Weights of a small contrastive image-text model: 17600 steps, trained on regions of photos with short descriptions (Visual Genome).
Rows from block 3 of the image encoder, named by matrix and row number. Rows with one number belong to one channel. Each number is 500 + 50 x the weight over the matrix's rms, rounded and kept within 0 to 999. All counts start at 0. Numbers have three digits each.
# convs0: first 3x3 conv, stride 2 (encoder.blocks.3.convs.0.weight, 80x48x3x3), inputs 36-47, a 3x3 kernel for each
# convs1: second 3x3 conv (encoder.blocks.3.convs.1.weight, 80x80x3x3, transposed), outputs 42-55, a 3x3 kernel for each
convs0.5:503457470454494485504523498562494557529503513466498479498518556497528537462514475500464474548553556506522525432447463439477531503538578506519512504492522533561525534519525481476546486503562570516548566519522481497494519500511459473522529503524427478505600706603545400377476494503442463513543506506438464497547459455525541500
convs1.5:460464429552557471449574417441495488573507482542571608465592505562691598565509548423524450374545550397471496535559484370378502486523481473478450505506493571513545420521505495546583530520566529516528574533549480474560603531481489470510585552483488472427515498445451469519520507578561473539433392516478454439433414516576464559472516446519558527416621497475493380410431540396417535
convs0.6:466499485468452508464460517448509487489489491491494471503490504497523512496500493474480495474470497544491554457500462483435497543520479485527501493462527459470469462472486447474537469483526481544509480515544530529516519542495497536515499525476527430451500501515471578553465464482458478511466433453509450536441490479505487526
convs1.6:526446457503520529566530556477510494548557516544663532516567497458480411367426456380381457412438614550494547376490547501440450513499511490589509488522547428533523364422489331473643451483488569445418503512367648614495424426482510530510584646647488499446508540451481456471583524607614513616526553545429440412490445422500432403512540485542510488559629511501460477539512603584559542
convs0.7:409433546457569582570608593535521506513491480516510514497482472470476483501468459427542494464557486544522470479503551471485580485506512441518509511533531422442440447410443447478532528529526490549483474486486427446460417457550418566552525550522527499498530531464452427489424484551509522541430447460456488456480522545510509411
convs1.7:425377360451419441489427403441426440404475497448523596429519544502533419503464505522471424504422513477519579566545539542522514501538541476509554561581529546504533457445450392479412361412405583464505601475478487522468462469533514430610529520566518517528562479480551531482513516461545459389515493507406439470472507484511481529533509439475459464482492528424377326475449421391389464
convs0.8:605564465577508444466465433465546509481528477490530491534532528509496517528473492480558510506551502580578521524434410424400418464426433576535498587528458553464465477477517471458475484502546490497587498524515485524503519475432491400418482436429510520575476520562519541570478488465518528452493529486532424410521474431530464457
convs1.8:469491456511543479457457511583582545576491472553487433574533573508556542516519501471528485501391457468411526492401361381375392479403432575550433490468409524482414424445539530599659523591575462441435507467576510515543510462474347405372400411437520516460565661543543593493502528458460440498391529481482520563463500474483462443433491566478519597442543535539588517588588469518546502
convs0.9:525532510447435479484466475466528476541525482482472508555542500524504489505504531512515470431454468455465492570510496476445468534507456516552452552600530464472443474548553454483481534526502481578491499522534537534500499546498478473463513531535563526545671574498370380452467456475494461459484567490478549542472478497481503501
convs1.9:437470510457544521444541533516561585493535485534584531487555615479726713405483572433519544444534480477459408630527438580540605515491521453399469466348417531383455507484488595520479465511515439438509446388511472544513503484459505502561485453531541485454501458452548518453460523538448528516586534525456425514445483563510547509459553443540506514520492465499523515493422475400436453
convs0.10:458514531464511518484593520476472452458490510457491553476476530479472518448499523488478537506444458501506531464496550504549444463484444528473504580621553540509493475517491450490506454515538484504539417478524526532605462529485481516522498563468471464505520461444582454459498535501504490517504486549487463456504510499563572499
convs1.10:522505446486541441478457461591529499500466513504449447471482475445391440437476475467520522520476474511511494507510468489485484465488467538513415511411424508451423544522564553518567473469540495468476503481498590512477468448483382475442509504473557568425542525517503528513516506504520492512532579531494476503482526549490506528487498522486530545502559620524525577621567551529528510
convs0.11:462489452487487462443478512524508511492537505548567524486492489485451488483470507544457419456428428469555460523512541464482460450547491463494492566544517544518550538516498488471467476515506483486496447457450442476444459490525474495489532520518507483455449418476493495475504549555622624594605646475478644603622640626592569466
convs1.11:465440389580499516486450496485480509430478435428540599486545514488510482571573524524527370570504511513529461501415363486439425421405384603467387408406457474455543569578500570574498475583474470550456511588506442397463481466505482363364485479394521371362453392354466431400470606566425566440521477559535515465529630611456566523582500469511463472514480562515554512614636514503520457
convs0.12:427468480448411387513450456530546572522556529588583561542526541539498501534483532504525605457516521476473526496478567503507549540539560458527511480438466449482524511500483508525515500495503475478515478453506490492496516558571489561607544556601483602531576577548527564459533553456519561532497513530449453469405426440456434473
convs1.12:404430396362431304371354320464433415434452402477461458532507498538413482536465539485508612471451488503497500631578569504469541476455443462559540549621556579570587456519570408507603483527516486507441523537503515450402518492517509510489476439535506497533520524550408466527510483535534509492502513480518555592570560550541561550602618645565547552515532473511557550525599577500505455
convs0.13:553584527461457489541510501564555585555515487560513555529536542551531510536531523491478488481473490413473453436472485447449500534540518439497495435497555457404439499529519445506516458461479525521523467465470571487456529591531479573482496573557432532526463540593406469531466449564451488524432488494452595521432616531394463652
convs1.13:556539532549546556495493528526531538509510526469490485528519517522545506513467491543518519505528522512518533456488505467480511481480516439434468464440448461495478550515503574509514561487513510519528493476494558487521497542542529553547514551546488484526509518541444447500471451506481513502480481454582542523531527502543499498519543538485497506483515515537527522524565559533513526
convs0.14:464480413474504426508482421558578548569568513484439481480499481458477495478503466402474442476437507460492460449443460460527465523493538562534474498476472506552484511518513494471491485469484496466464451451464499414464489487427502473412428476448574443443522494445505434424512567565441493522438476532535476510518472585447477494
convs1.14:471512495508501516454476560429483480482512548457504543527480518514479511478435492492510518514494441529499496500526501524518501531524490447423520471417489457480538492490461456518556508522609462505497434514564475497554526488528547445489513522539501488530496466466558441506475478515522501529470528510554568571543525543503558575460453489512471558511490450480458450572517522487515530
convs0.15:477426452447472507478496506494496527499497459489479488512494501509472501491477461524477527459520465492452577451409468437584563567623585454509543443432435483568544489492485506520514452460442511539495533507546553436511444440553452549615528610549442371414423415500473565596533528474488486494487447448470389469477539584471497454
convs1.15:556547514556565650569551608599491527501539482526521552574569529532511470504462500551482496494499592583563459501545505489446447470413485479504505376409512432401547495495495528444400474493426537433579443457556408466492455456479494468526445504495577536474465531433467508432436512510496554455494499517437391487450346397496390493439445461496416538528564541480543511564543497510596590
convs0.16:559622593488523554468407446481517494462471453512549478505481517472515524506513513447415483495508473520613510476471478509509516516518518510474493533544544531513494462473501480475432543600524494460473469498532571471476521514476499538546530605561515556538470627704327367480491459474494484514460508534465497454509501462482487524
convs1.16:553523536619563589680645607456458566522527506498523571410496449451576534505489516472492494454482526493518533479594528534498554524599534540564489512532528573566494549478431475484415421460484591536523537472419592517517531506536496564588511496513502438521503495557548470466513499527535457517540527533470456483401394418485392418533463532527391452571510487521574476457435494528450470
convs0.17:467435556431456594472544636478490502477464513493493575513500473483491481501506503516455572536478451468512518458393497458410501465473534496503499500462617450519569495474484510522536508551538457429445435459510457459529541526521550535541543520504431512463473468483487528521518526515465492458482451516489526540488461469443522459
convs1.17:484461409522532514551419551442462479413503482415501544576541449557546485448527480530436471530492496576521542491539578416454520441440460483528427420441425457494491353469514350426563450536555408495476449451522390410442465494518460453512517430470511488455532450450543596453532525538498559423542486501572601489597600494569609566446427474422436534515519586484557543588566432512495470
convs0.18:534559488551535477528535516512506526504473521474476504520523513483496506511484477470444495537522560552520589522445404483494477475459450482521537534542553526577514449468500494489434539497446582609513518535500483466589465485512433458466383467444494417448519446387461429411492492505512611532504517509408433403488586609584698533
convs1.18:533487496597553512571471517511500489512495581563572494476438457482464450457460472561532493569538524549523509444444497522481465477433448457457486489565541522514548602527455660554480573495420562599564481498542580479495590530566496551452548514493520415417526457486460408442421480434478414407527545496514486499498511473474451492505496537501496475504488528501479523543460487544490442
convs0.19:449442468484521534489557506538556570513504534515560569508474528493503511485501517498451482545634569542611500555387457456477594511607539527554499507446480480440517526471479459432459450430453469487541487514506517539526527487473452496484507569580430513586565505504613542493541501460471469494426442535494543589519505506513465540
convs1.19:622591529567629605570576627526464401528504459467473533412425466389440427463421403440487472482528464546604572438534551520471488544486578439526595535521516508511450535457427504529556525464530524569550511548549459507542517576529462461515460507474574501447489500460510474486449521461546463458514502486478482500536472534539560505481550450461494486515475518505448498517483497435420534
convs0.20:470479542502431489495458483487550536521517521503564524474492476515513510494510447488458452577483462561553416463447491445509534450450539487525489496445398453489423521545435534532469561496473583516506514560506539600493457505582447584575459526561447540525422509623492479567497462431526440502479503387566556493483576538446484510
convs1.20:492484483492537528538473397496529506444475426513418476483497511544546414506490509511515578541498531543508514552601492560534558477537490549503501508554524548550443452480525396496417375395408569552520577556454496538476505466455577429489557526484548605583493492601560481486491468447520486457572573528506435431508513545554533577579483474579376434622576531460493444466488560458483458
convs0.21:436387456475497458547459475519501492492521498572536559556559554523525474512529514517512531448480509545484528461420418479521476516436438544520488530552554484538527482465432523505492505528513490507502506467517502483528552457507475533542540495504389419431569447445470512467475503489468547458472476543504489518432541501468465449
convs1.21:528516519511524535513506542483503518492507492516517505498491523494489519495485538508518496507520500536531509529507562549515522541539540503515525506499497537542543489516513472477495518501550517538566492534537527544544533508501524541563542562591461471479505500514474458469456463490507487511522540540544544543527534529528542533521529550518520578519510535486501527484487497476494475
convs0.22:506503435473430471442452520496458520523482524512513523515489501514503493513505505542431495538479440441489492533470509498472522501498515502547485491490479535514447435526493487519468531544504553484455469545538485543489512446462472438537462558601572526551459508566529468439487445496446484443444448534513609437643533421551414334
convs1.22:478493547484469535389460545565587548480572551408564601437507534467513489405438479523448482451384465440470536571500601566427512501514633449503526498499533548514457467506490404456568544475521484531446514381394395375493505523541491525602518549461420506512542420582510488534494578510531473438601433428503549508482553527520470471480453471422450418469476446457479467555455487524479527
convs0.23:493524462521500545512430465645529572555484527508463485510480493500510499497536519567623558520542561410412397487536502483498563524548558487490477482506507458503481540480525507456474563500516510531452499488448493467523465481494488543561513520596514478532467460417508484539520499530535535526520501452394461545439438466400477453
convs1.23:527542555455424441467527502465468503495483587525448479570537551486423477517544550566508511448453541490518447514531535395421510526561593431389449390366421431392445477483517419434449414531512438461429426484497433514473496511524482488463493486522500502496514513439518502503503495472490562519479473413455460506463427469467456452496450480443418441474417463556528470586659580491514504
convs0.24:451477541460511492470502478511482506515489518476526513547495534504494509480521505492575565543552574596525521434521559501476527497430390434486571495515507541472530428482496444453486469468449516560528542547576554544528458538544508524559499496496489442501492505605518638529496518585429581506435454498524452424429408480501451516
convs1.24:527506504562572539471568583521506483446495444468488497509524498489432485475483476449456567513469664557503554545484575540505479485431481477450463509533548460538553461536465388487379445470409492472531584592488606498448534542553499490586506517585528534533582564605468476545564431490513500435507576468445501475433483514511486525520494573495511515492464486374429462442457379402537491
convs0.25:502515473505566435487571470498544506522493509531515476555496513496474487515522490525519566473511484564520505535491562528562432579550466492415480544503436555596523439447436512502564484470508457525473460484496486452507400461514450434443501513464513622537462515485567461459476493484484466462520536518550487481530450446556405429
convs1.25:541514529579587564509506546509471468460479478472468478488520508417514526474421459455482465481450494445449430527650551517554464505466571505488483517524519543559492555650541580580570550568515472539574415439479428497432550478518543454493545465550559533452523522521595503456449437517391466540447473504526488483466501592475458478409544523510464413590461491385484511466431497538496470
convs0.26:409470462441452459518522514489514496501433464518453499543550502566489523541508490517497527475450482473421550507437434472439535514499548424422501524449542516505489539512509525515484551530521479518511515465520481515481476506534496498583445467590413511505390541618447453612558549513519482467518439481480505497552507548542559524
convs1.26:489537543455551592451499567526513474540556536536494516466509552439629512497525446528543466599489530495497458463471466447471526489520500471535481384381428408455443444442504376465514407504562523534474570538510514470512488422529469424404445500399510476503465600551513436509549519563585564504582563541525436456461461521430505429571463405554476486563526550499556475543543556540543539
convs0.27:475412423472423446537471454488529519534560503588563566481512466509506475504515471442433396461419432538437475432499485435440439469501466468451450476458403558505504504547541529543524528531523478540506533563585476506526477465462471445452483459460531527532577595610538544605531486467505494494527504475557486544499537522491588511
convs1.27:481503505535594510544530448488521498622618626490520531529505539518475623564600540483436437443502569532522546374495584444402584564523483524571538566589572617613555487527575472469560571493461567504629419472491487470485449515465481537457544571522557456526500463457508515477592603579474457487466461502567528557575570577520554533441545466510481490478433403516487461533490536529557544
convs0.28:512464504503477531534558557530531506485512524496477520510533483546523495501519495510543523510517490519458512460471512471509516540461428414502483487421477492482456545476460570494447567511421538478481466477502543499492456474452480480544482470493527519605405470541479560533550581511529500603484519507464564544536537463458443533
convs1.28:468570534395485455412530515508441471526373455484493513451377346404540639429579646537461431492458463609468411376442446450514467508495606437453457475467511411516447501511491535601596558567601522516467485498443454452519463444438481420471586442438512489480516563565527525513504551505563395453549459400476397442535502508585539520474497470487543501499506495489535534508488433508466485
convs0.29:489503505472465480516492486540534494592521517512541499488513492512485478477503496612564553672564544583590546448411518473456489539478523488473457443493441455454459516490444640705557617693576506491414496486455541524514498460494434486479462498524466545523545470548563548513433509487523538523455521542512516443532437497509509507
convs1.29:529493505532550487500499525552577491589573517520574468499402507433530511431376459488434409500482444509417419470416475511461477560531587405270396514404489572524494542536578478478445482506493541451438550527481579592626456488423440477442557508542552557557484498494476503467586600604619510571604541512478413386531527535482414451466519536550596515520543525544547516478453504433468500
convs0.30:550489446481515512459422452536539485565507470519512469531530525558509542514481531516549515485501445546484540494520493526572562505491431492481470441508493441363452517529478530487530509521552604608495556560522530531515490548571559560606467533586554491423506490406543483468450467477464460441504459436413411514381507448531521496
convs1.30:528545589503471514464515498521508532515601556489528483499503525499476492566510558454445463492442423511535458499539496451520509376435493525456486525437447527479471554467520519507610515492533541518506556472425559464387522545531424404466432469439524621587451503538472485474482521557508406493612473569541568556521552586499513584572508470476392429462408471504436450467438478423423498
convs0.31:534469488491493450543485490555463501540501510525562468498499490518458500535491452504419559478414457584557507488462530553515504599563509529488529563512422608592540466477469481475487579550507489557528501507481451479503573520499504505486494536534529506510604597643364504506498451571431482517479492474505477482380426430439473491
convs1.31:542509503516509500527567509406405492528496496560483448490552524535578452524443526447489541522532625542536558532470424547435406510519489480502525527496476565456442504485546468437511435499512526504546577534519554562514485536450418445449476453465503524482502516465529521449480520472486514483451577531455508531477526562503492508504521491551464492547609516478576533465468511581539489