A small contrastive image-text model, trained from scratch: encoder widths [48, 80, 144], text encoder layers 12.
Rows from block 5 of the text encoder of a small contrastive image-text model, named by matrix and row number. Rows with one number belong to one neuron. Each number is 500 + 50 x the weight over its row's rms, rounded and kept within 0 to 999. All counts start at 0. Numbers have three digits each.
After each neuron's rows are labels from the 100 texts, of 14848, where the neuron reaches its largest size: "tokens" is the input token at the peak. Only what is clearly more common there than usual is listed. The data: regions of photos with short descriptions (Visual Genome). In brackets: how many of the 100, against the usual share in percent.
# gate: MLP gate (text_encoder.blocks.5.mlp.gate.weight, 336x128), inputs 64-127
# fc1: MLP up (text_encoder.blocks.5.mlp.fc1.weight, 336x128), inputs 64-127
# fc2: MLP down (text_encoder.blocks.5.mlp.fc2.weight, 128x336, transposed), outputs 64-127

gate.279:594340441556442486541403498599527520452538573576451490466504519524470502488410508429512543505455543587525451562569457472460459571467441540509479453553559575427497519517525483532555558589499539
fc1.279:574365540561436523589449507514484473445497557475420536486569485524547504439398521436520531456430515524513542540539530505438488499443452444449442500498564472432464552494459538509505533526531577
fc2.279:563481531450493503503451516541485549454452507542414570417533361524471501446544407434483521483511552534484454423496580498559506488542440603474462482514548425523533392514526509534558528463545548
tokens: "with" (14 vs 1)

gate.59:504524571510526475532492438537503542501413562566474485446454499467439577411555615496531497503484520360484470545537542543507577555530562421519563523571555576532579513430627450435592447485446494
fc1.59:544501516554523561576516420533445502495440457458457615476531424494558544528550545403534503500396510484522566490465521490516451533414584474419571531446535503507529416489533565547465468433564547
fc2.59:602563512509516541507415560534472507526470538605474520387536399517467472504595480394453524495521592540533469523513518464523553521517530600453574463464489412563558489494476511562529476427558567
tokens: "sink" (27 vs 0.1); "visible" (24 vs 0)

gate.223:444424539472502487517557507600508530490408566483445460488428545403593471339503551522473505552600604443570397509570549446479615592482477562515400543609555488492532509455558533548500491501478472
fc1.223:476472487489475472515524445503475390481398560510522456565516516467575445510588537444507512417501563530435566521519526496584510532491488551493453474505531432485449593556528486508485542521466520
fc2.223:572565547370443532463524494471513458462523543566421458514382541491448401506588492412554464467599624523522484510470532529554510507534449542526496479546584402474484492547554440525523582475455573
tokens: "empty" (11 vs 0); "pizza" (10 vs 0.1)

gate.3:479495498562522526473541414574494548442504545541549543497502542529550469543456433472516495500473476496501439414537531446504492640395549436540530466534562416478516472434573436579437502589450507
fc1.3:561468463478497485508446564449498453492523514465401442549485449461458502398587594567472468529492533559523512549413459522522544369591542566483454525440442577473491597565477523468501458454564548
fc2.3:582439481504499522455461502482507483554498530444524452520502421496493499516557457494531529462499501486513587490455520558582447462571603595440484474465489538452474585547475447457537456482432435
tokens: "stuffed" (30 vs 0); "teddy" (13 vs 0); "table" (10 vs 0.4)

gate.77:457561506501541552529501388459504509516492568508428458576511558490404472487495504464435544460476574474555440436544533495512590471525467514513511522575464412371552564477530573440446521495527461
fc1.77:538534554552544443522520462514434601427445478560534561524613588534514510576486507521512444491551548508454511473455498444487469539495513544497531503535369513443500500426537616451421544526470494
fc2.77:503434555428553500539579481502507490462453502516479500478566576484512545465607470527414494569542559507525512423580519473514546485532470487453496468476408501462515511447442580549545430522564437
tokens: "bird" (59 vs 0.1); "very" (10 vs 0); "piece" (7 vs 0.1)

gate.273:479501586532531388524510445593415436512473559493484482423505467520512508504571564435513463494551465577362464569496470551640548591469514471482500480528488562487534504553586522507571478557541482
fc1.273:558464646480533512528488382482413465517517499478486604438607480558594456440503493411489487525372511435541476465497556502544432483546529411442423548415514532603492461495512500495494479499532503
fc2.273:556518563494478509482470528447463538521468513585506523394579404559476502446545489401497457490524500538524453491477548447524528513530449572462481466480546430564518469422531433508526465480520587
tokens: "sink" (34 vs 0.1); "bottles" (8 vs 0)

gate.111:506439472507555441466524551568536309480484452511588495527494464555450557385451529568463503442529523537456540508553485479484492504471528406560498466529475505551531556505490476532524610580432547
fc1.111:548413479527545508433427442434502587509459607499557565463518569546510502533520405386499447520461478476516539496471466465543419537475560551474484458508594568479484436445579499524437424547512516
fc2.111:511546486424516545488420421540563525508473573504527492478516537558472524480520512378529438459516542502504525342528506480538503493554556631477541502497493431445408471425498461498416510523549628
tokens: "bag" (12 vs 0.1); "no" (11 vs 0)

gate.257:435529568471440577495404504499504544519445556566554569533537438536491457479403439501515518437523539436500574473471423569533512488521490531359401402440418447433574514415516530556504510523474495
fc1.257:453509571569476543551459560519448545529508501587567539501510456584489485548399426423471498465522516486524559442481513529512505460504558494393424425485402454483544467485489565555473506502473515
fc2.257:512564473538456379541615533606486466458506460450463438513528483435562480499602516482523489410465487542485502385472493581466524546538494393432547460614493632444470494511503517418492486449457441
tokens: "jeans" (13 vs 0.1); "carrot" (7 vs 0)

gate.231:493497463401417468481531517538462568552468514421522434573448479563497463495443470465418507468450446526498437539535486416568531541526583445463557477449451436492559534439546520584520584561477562
fc1.231:483445503461438437476565545546537549545540454440504440530425469549551508522401503504486509484451508520460416527539523443522530517531572485388521490412461402496471492432477536544490541492504566
fc2.231:488622426538457453496487565441490510457539393412448463511550515613495578560495424539393488567420460473542511560518526482555510458429459502448525508545491451502536487518576560466498535482474538
tokens: "floor" (69 vs 0.1); "under" (14 vs 0.1); "next" (10 vs 0.1)

gate.67:535600471457471430554401591499449589510473543537518434412477459478533523397475464503512505526453561514383500525468492511449551554514454509469561537591454469522463501510572489613496524507588532
fc1.67:459470534557587482572528460507554455520511501472430525553524531502557483457524484498434615507410499564486456480512550451487499487547477487521465470442577507452589529447406500460542558503463583
fc2.67:497542485503521353539556579493515568515522563533457405556531496532534497575532474491497532571456480548514572459519493460400359543438449483505485516504479477504521477450532598461501481479537474
tokens: "above" (14 vs 0.1); "holding" (14 vs 0.2); "lamp" (7 vs 0)

gate.161:521519414517450467556468474510503454465542562475512524439522424525559450446452499468485515492430514567494485527582517509520486591466518467490428492538542508622478488498550450369548495493531525
fc1.161:518508537542507549548464403501462449512492619388522547531554467445539503521442559395499492516431554435511497536514545465501487500502465471451344443482532563541539468526504493512525589476505488
fc2.161:492506552489511459526420553465451493466477560518564513432562465569495500526597448486468462429526513489519407478465562411548545551569477559494484422531505496569519475484522499518543491426505610
tokens: "sink" (30 vs 0.1); "running" (13 vs 0)

gate.212:476555499519474547587374534576505497451478462557532516505440499520457459484455560492539618568499499544416603497421482426555477510456490476541455465435410488473532497583495407506547460510576520
fc1.212:509552550564492435596538513476561365482456471512501442492488590551454454441576482570560599499514491469449520574445513445584473544471565470582507499477502545427518465547605419573458412468369544
fc2.212:478500479564477482553509488463572470453487506523451570470515552597513473403533547498592490467561568528534496534581425569424494553557495535525530572546401438419473370555482518558520484502468552
tokens: "sky" (11 vs 0.2); "decker" (9 vs 0); "color" (7 vs 0.1)

gate.291:467524556585460455525569517554463474496499520475515521550480428579521559470499552524506485436638471497402487569536484527577576507551478554510612471463470519573523493465537467426586466529509477
fc1.291:521502452447507555528438425449551545584452494576463476466549563434504440470495424492485560572365477509596520418484479505462403531446507424525495541559566469459514458504374505518399546504464491
fc2.291:492511467558488540566493511515430542491464415484429513485522581497564629485471471532468504593413501441481516479492431465470500540491505516440447567529450516497552521471378482546406430517498587
tokens: "sink" (50 vs 0.1); "round" (26 vs 0.1)

gate.124:554514479522404458549494545499508521515429479522598538341483561482441493409468580440444486450425552468445433424540567562548460565478547468509582502539526398582537496481554512539553457496453504
fc1.124:471469449513480551482521427502546557453442467493546503386526534559466567549407486426523430446542498517555543430519485501506447562489623513549493462465410434563538526582450533515454586465496431
fc2.124:486613478506480567538435465437506450493433403481522561364554499536506647530412481460482500514533466476472572504544543427532477562488404517429534428507392466594553479564509561509433576504591558
tokens: "jeans" (33 vs 0.1); "pair" (7 vs 0.1)

gate.205:579551563469420552543466569507456451538442549413403552474379546525524450447484436444497443448554510487523602433470471484458430529490523547447516526503447442431662536470575519508499523548473464
fc1.205:467468509490450539639532454508511571450435591620538533466511457603458546546455511361523563542493466573416517473454539416520476482537463503580463514468544426460506565539552441566500492464427402
fc2.205:480437439468544458399450404544518551435510470501536471491494480484537563475508519532487512493588487444515472496449493566561427512490621491539473517554431550493546587490513490496459433579506498
tokens: "coffee" (18 vs 0); "hands" (11 vs 0)

gate.130:418584509439426535473460499564545495442555585472500505517452400551514487560528480466412435464601514496481523510528485515556467440464552470490564484503505462527521455499532430500496458532482551
fc1.130:460474476511550522514491521531428501486559510508597475488542479457470599465530536504542492496460489389574543536457490425484493559507473510459557610514550567488468599527528354445462393487467488
fc2.130:537522433501490553525439455516507502514557533607523493627497463487512511420465463447520553608493587463472419569485472457494469539505493516511552454608566493551462538461540462488511396516470507
tokens: "floor" (14 vs 0.1); "sink" (7 vs 0.1)

gate.283:507462540421388404441616468539477454434529512523477418521606486535562494496465538450555473462441428413518538567547479475511443507517517442543484554491408520585500528535575516489562544490544501
fc1.283:514477617396367453418588462475489455563501473562470490516566499582571517444599529494553497451493492437538488518506539434474502493504499477441516506475410496480464515532564528544509498453546498
fc2.283:419400459488534541497477517469511422523482542534414535500484506474494445522513476449542611440419509450499486456442466586453599551468556501447489451462520416522489573519469497519538536537548558
tokens: "with" (14 vs 1); "in" (13 vs 1.7)

gate.127:452447508556483517533474511451423544585573539472499479474587439596592443529532594558452425525538470531478486447588434448471511503508498481592431491466479494478532495430510542438455548497464568
fc1.127:472455529587441447504458499541480557542560508534566487455544477603609443566513545571478411511507432519452491456529460408481532515573448490598450517377458526444482532458440495481528566453528494
fc2.127:517530449524491512510415503570495556575524554421548516427576541536488508532516475582453483482532460466461483482476444439461436593552518514554477529454488582455411504355436621548538559499522433
tokens: "bag" (69 vs 0.1); "suitcase" (14 vs 0); "backpack" (12 vs 0)

gate.270:430505614519523448590513447498487600473483442495549450453564515438475500454517514437470525545523439446504426492435486500488526546440443540433500570455434556514644505491545486433544519497433516
fc1.270:451475450472433627479538502496508374446511530441543500413451508573521539459410533492521490606443552533485483525610444497550528569503498586554512502589609484500445569417517577527452529542501504
fc2.270:540608496544453461427388502505537464493468511490483536513477586586520503436511497534460489552523547506501458484512463508527403542652423588560514461520542518517489493487446525598539491536503498
tokens: "coffee" (15 vs 0); "shelf" (11 vs 0); "cabinet" (10 vs 0); "fire" (8 vs 0.1)

gate.293:570410497455510529497449402543446506464430482473504476498490472502439495540481527490470470457496518524462506473423539433462538587446504404450477411507491470319515410523514490646608529585464547
fc1.293:538452472606450583604482480545529472494524453479528538475510503480458521500544519517453482536381468478495426502531503402487474593511511460447476452476521528501492496463477506518514488496494510
fc2.293:585546515452446527609424605458520552462497514574541558446413516552428495530539518467377473542437537511494456442508577465540472529493486524437490464578618489468472526513455410486494502471512535
tokens: "jeans" (65 vs 0.1)

gate.297:549530476483447474473433568584583554501509447559551415499431540532584429429507469484473553549505457490457480447575454529461486503503508366603551458460473450427463486448490480484581463462505503
fc1.297:432472533502549551510536525432414451463555471430457478493562472486428584576575572550512429416475557556575457481496479453506508555540525569465490536503545508528560522566477550498452557593507561
fc2.297:463441556493408487456612580505567503536525494460489555539525491527549494506498460550471577516518543489516493464424517560556478433503567453551469488523451650519590494592407430409422432538483554
tokens: "stuffed" (23 vs 0); "teddy" (20 vs 0); "fruit" (12 vs 0); "toy" (10 vs 0)

gate.151:507496495456448452460517429562469466494390548535521486473531523541498516496528549426523434507501466533451471491581523512482520558506429495475503509628438467606495556435621444501562474601417417
fc1.151:442511505517496490522487480555464453455534444520607518490549553531512532474427536490512467519476457432429419489579479490445509533506489481505471505504503542607460556486568451547499490537461452
fc2.151:464586511531499506506461443535563483427445390501463580443503528566478491425438539501448532546498485417501429467522483383509476506500517496572532554552507457403463410532548547528524572443435555
tokens: "stuffed" (32 vs 0); "snowboard" (23 vs 0); "doll" (9 vs 0); "teddy" (9 vs 0)

gate.295:508488555495505420478477490547495469489477467531481496519529374442501442521603458462534557512534483498484438404552482561420510632454549499393498449492467535405504537496485481508492553494542592
fc1.295:489537557531454425517463511521494484501515410521515563423496391454487428543571457533482556490540510497462480415497525526429494588470462538297507405513442487412463552526504532543495561453533554
fc2.295:432586563466509527530469492432484503442495379499563504481480515477502510510514531470450580591428499466424516531463570462392489582444463552419515507456447485453435433461526577648441582552445450
tokens: "jeans" (79 vs 0.1)

gate.288:439476507462544495508522634481442476448577580432471462519504495420520553450517512494462459557509547498433542452515399499506440456502452509565541507430456475479619521437532474540550587546533493
fc1.288:462464495438574497454528572549429478453508483394429526538542540534523548461549452472468491545493554529486535465534431505540395472534497521622536558425366444480570416426466517498563564540567540
fc2.288:537524370540556509619500490472386488397430527456537568425567498427469510442491413505470471521531459496541483401536500528464534463509470389504575573519458495512422560441472536535531435457574545
tokens: "bird" (48 vs 0.1); "leaves" (9 vs 0.1)

gate.160:450592438521516559558497570432524524488490516376529458445445436470486508469436460533454575453480475521469505436566524501530493566414482492416505590533467460511510540343464576527599462549429612
fc1.160:463530493542535474460495451351526493500403511449523514595425426536480479466397441496544508410583510502516525423431456425463502524458471486493448474499495519515531549571474584463580466519489449
fc2.160:528502459445549519468467448523452454510420510535538528574477350527541454425377465497485497507600556492592482577497553501478493482482567544489382460524497573459549543537436563416574488445485498
tokens: "floor" (25 vs 0.1); "mat" (11 vs 0)

gate.142:531592536534442489534478515447561547518512512584379424452506498508443491476494529575392608478558488540502517506500509450582554514508493429522568560555462524464500540418492482377625396537447541
fc1.142:547439525544498514475505409544545581515542498487434535503527456517464485493525463452477611593477464479551518536445517459567497480510457490480583523496514429428445469530479451432537436545424598
fc2.142:611441485433545532490422457546515558465549549507522544503537428485559435435531433475435499550460387538581532467490493414525504481519419535441607528522528455523436542516430433468582508506500473
tokens: "bird" (26 vs 0.1); "mirror" (7 vs 0.1)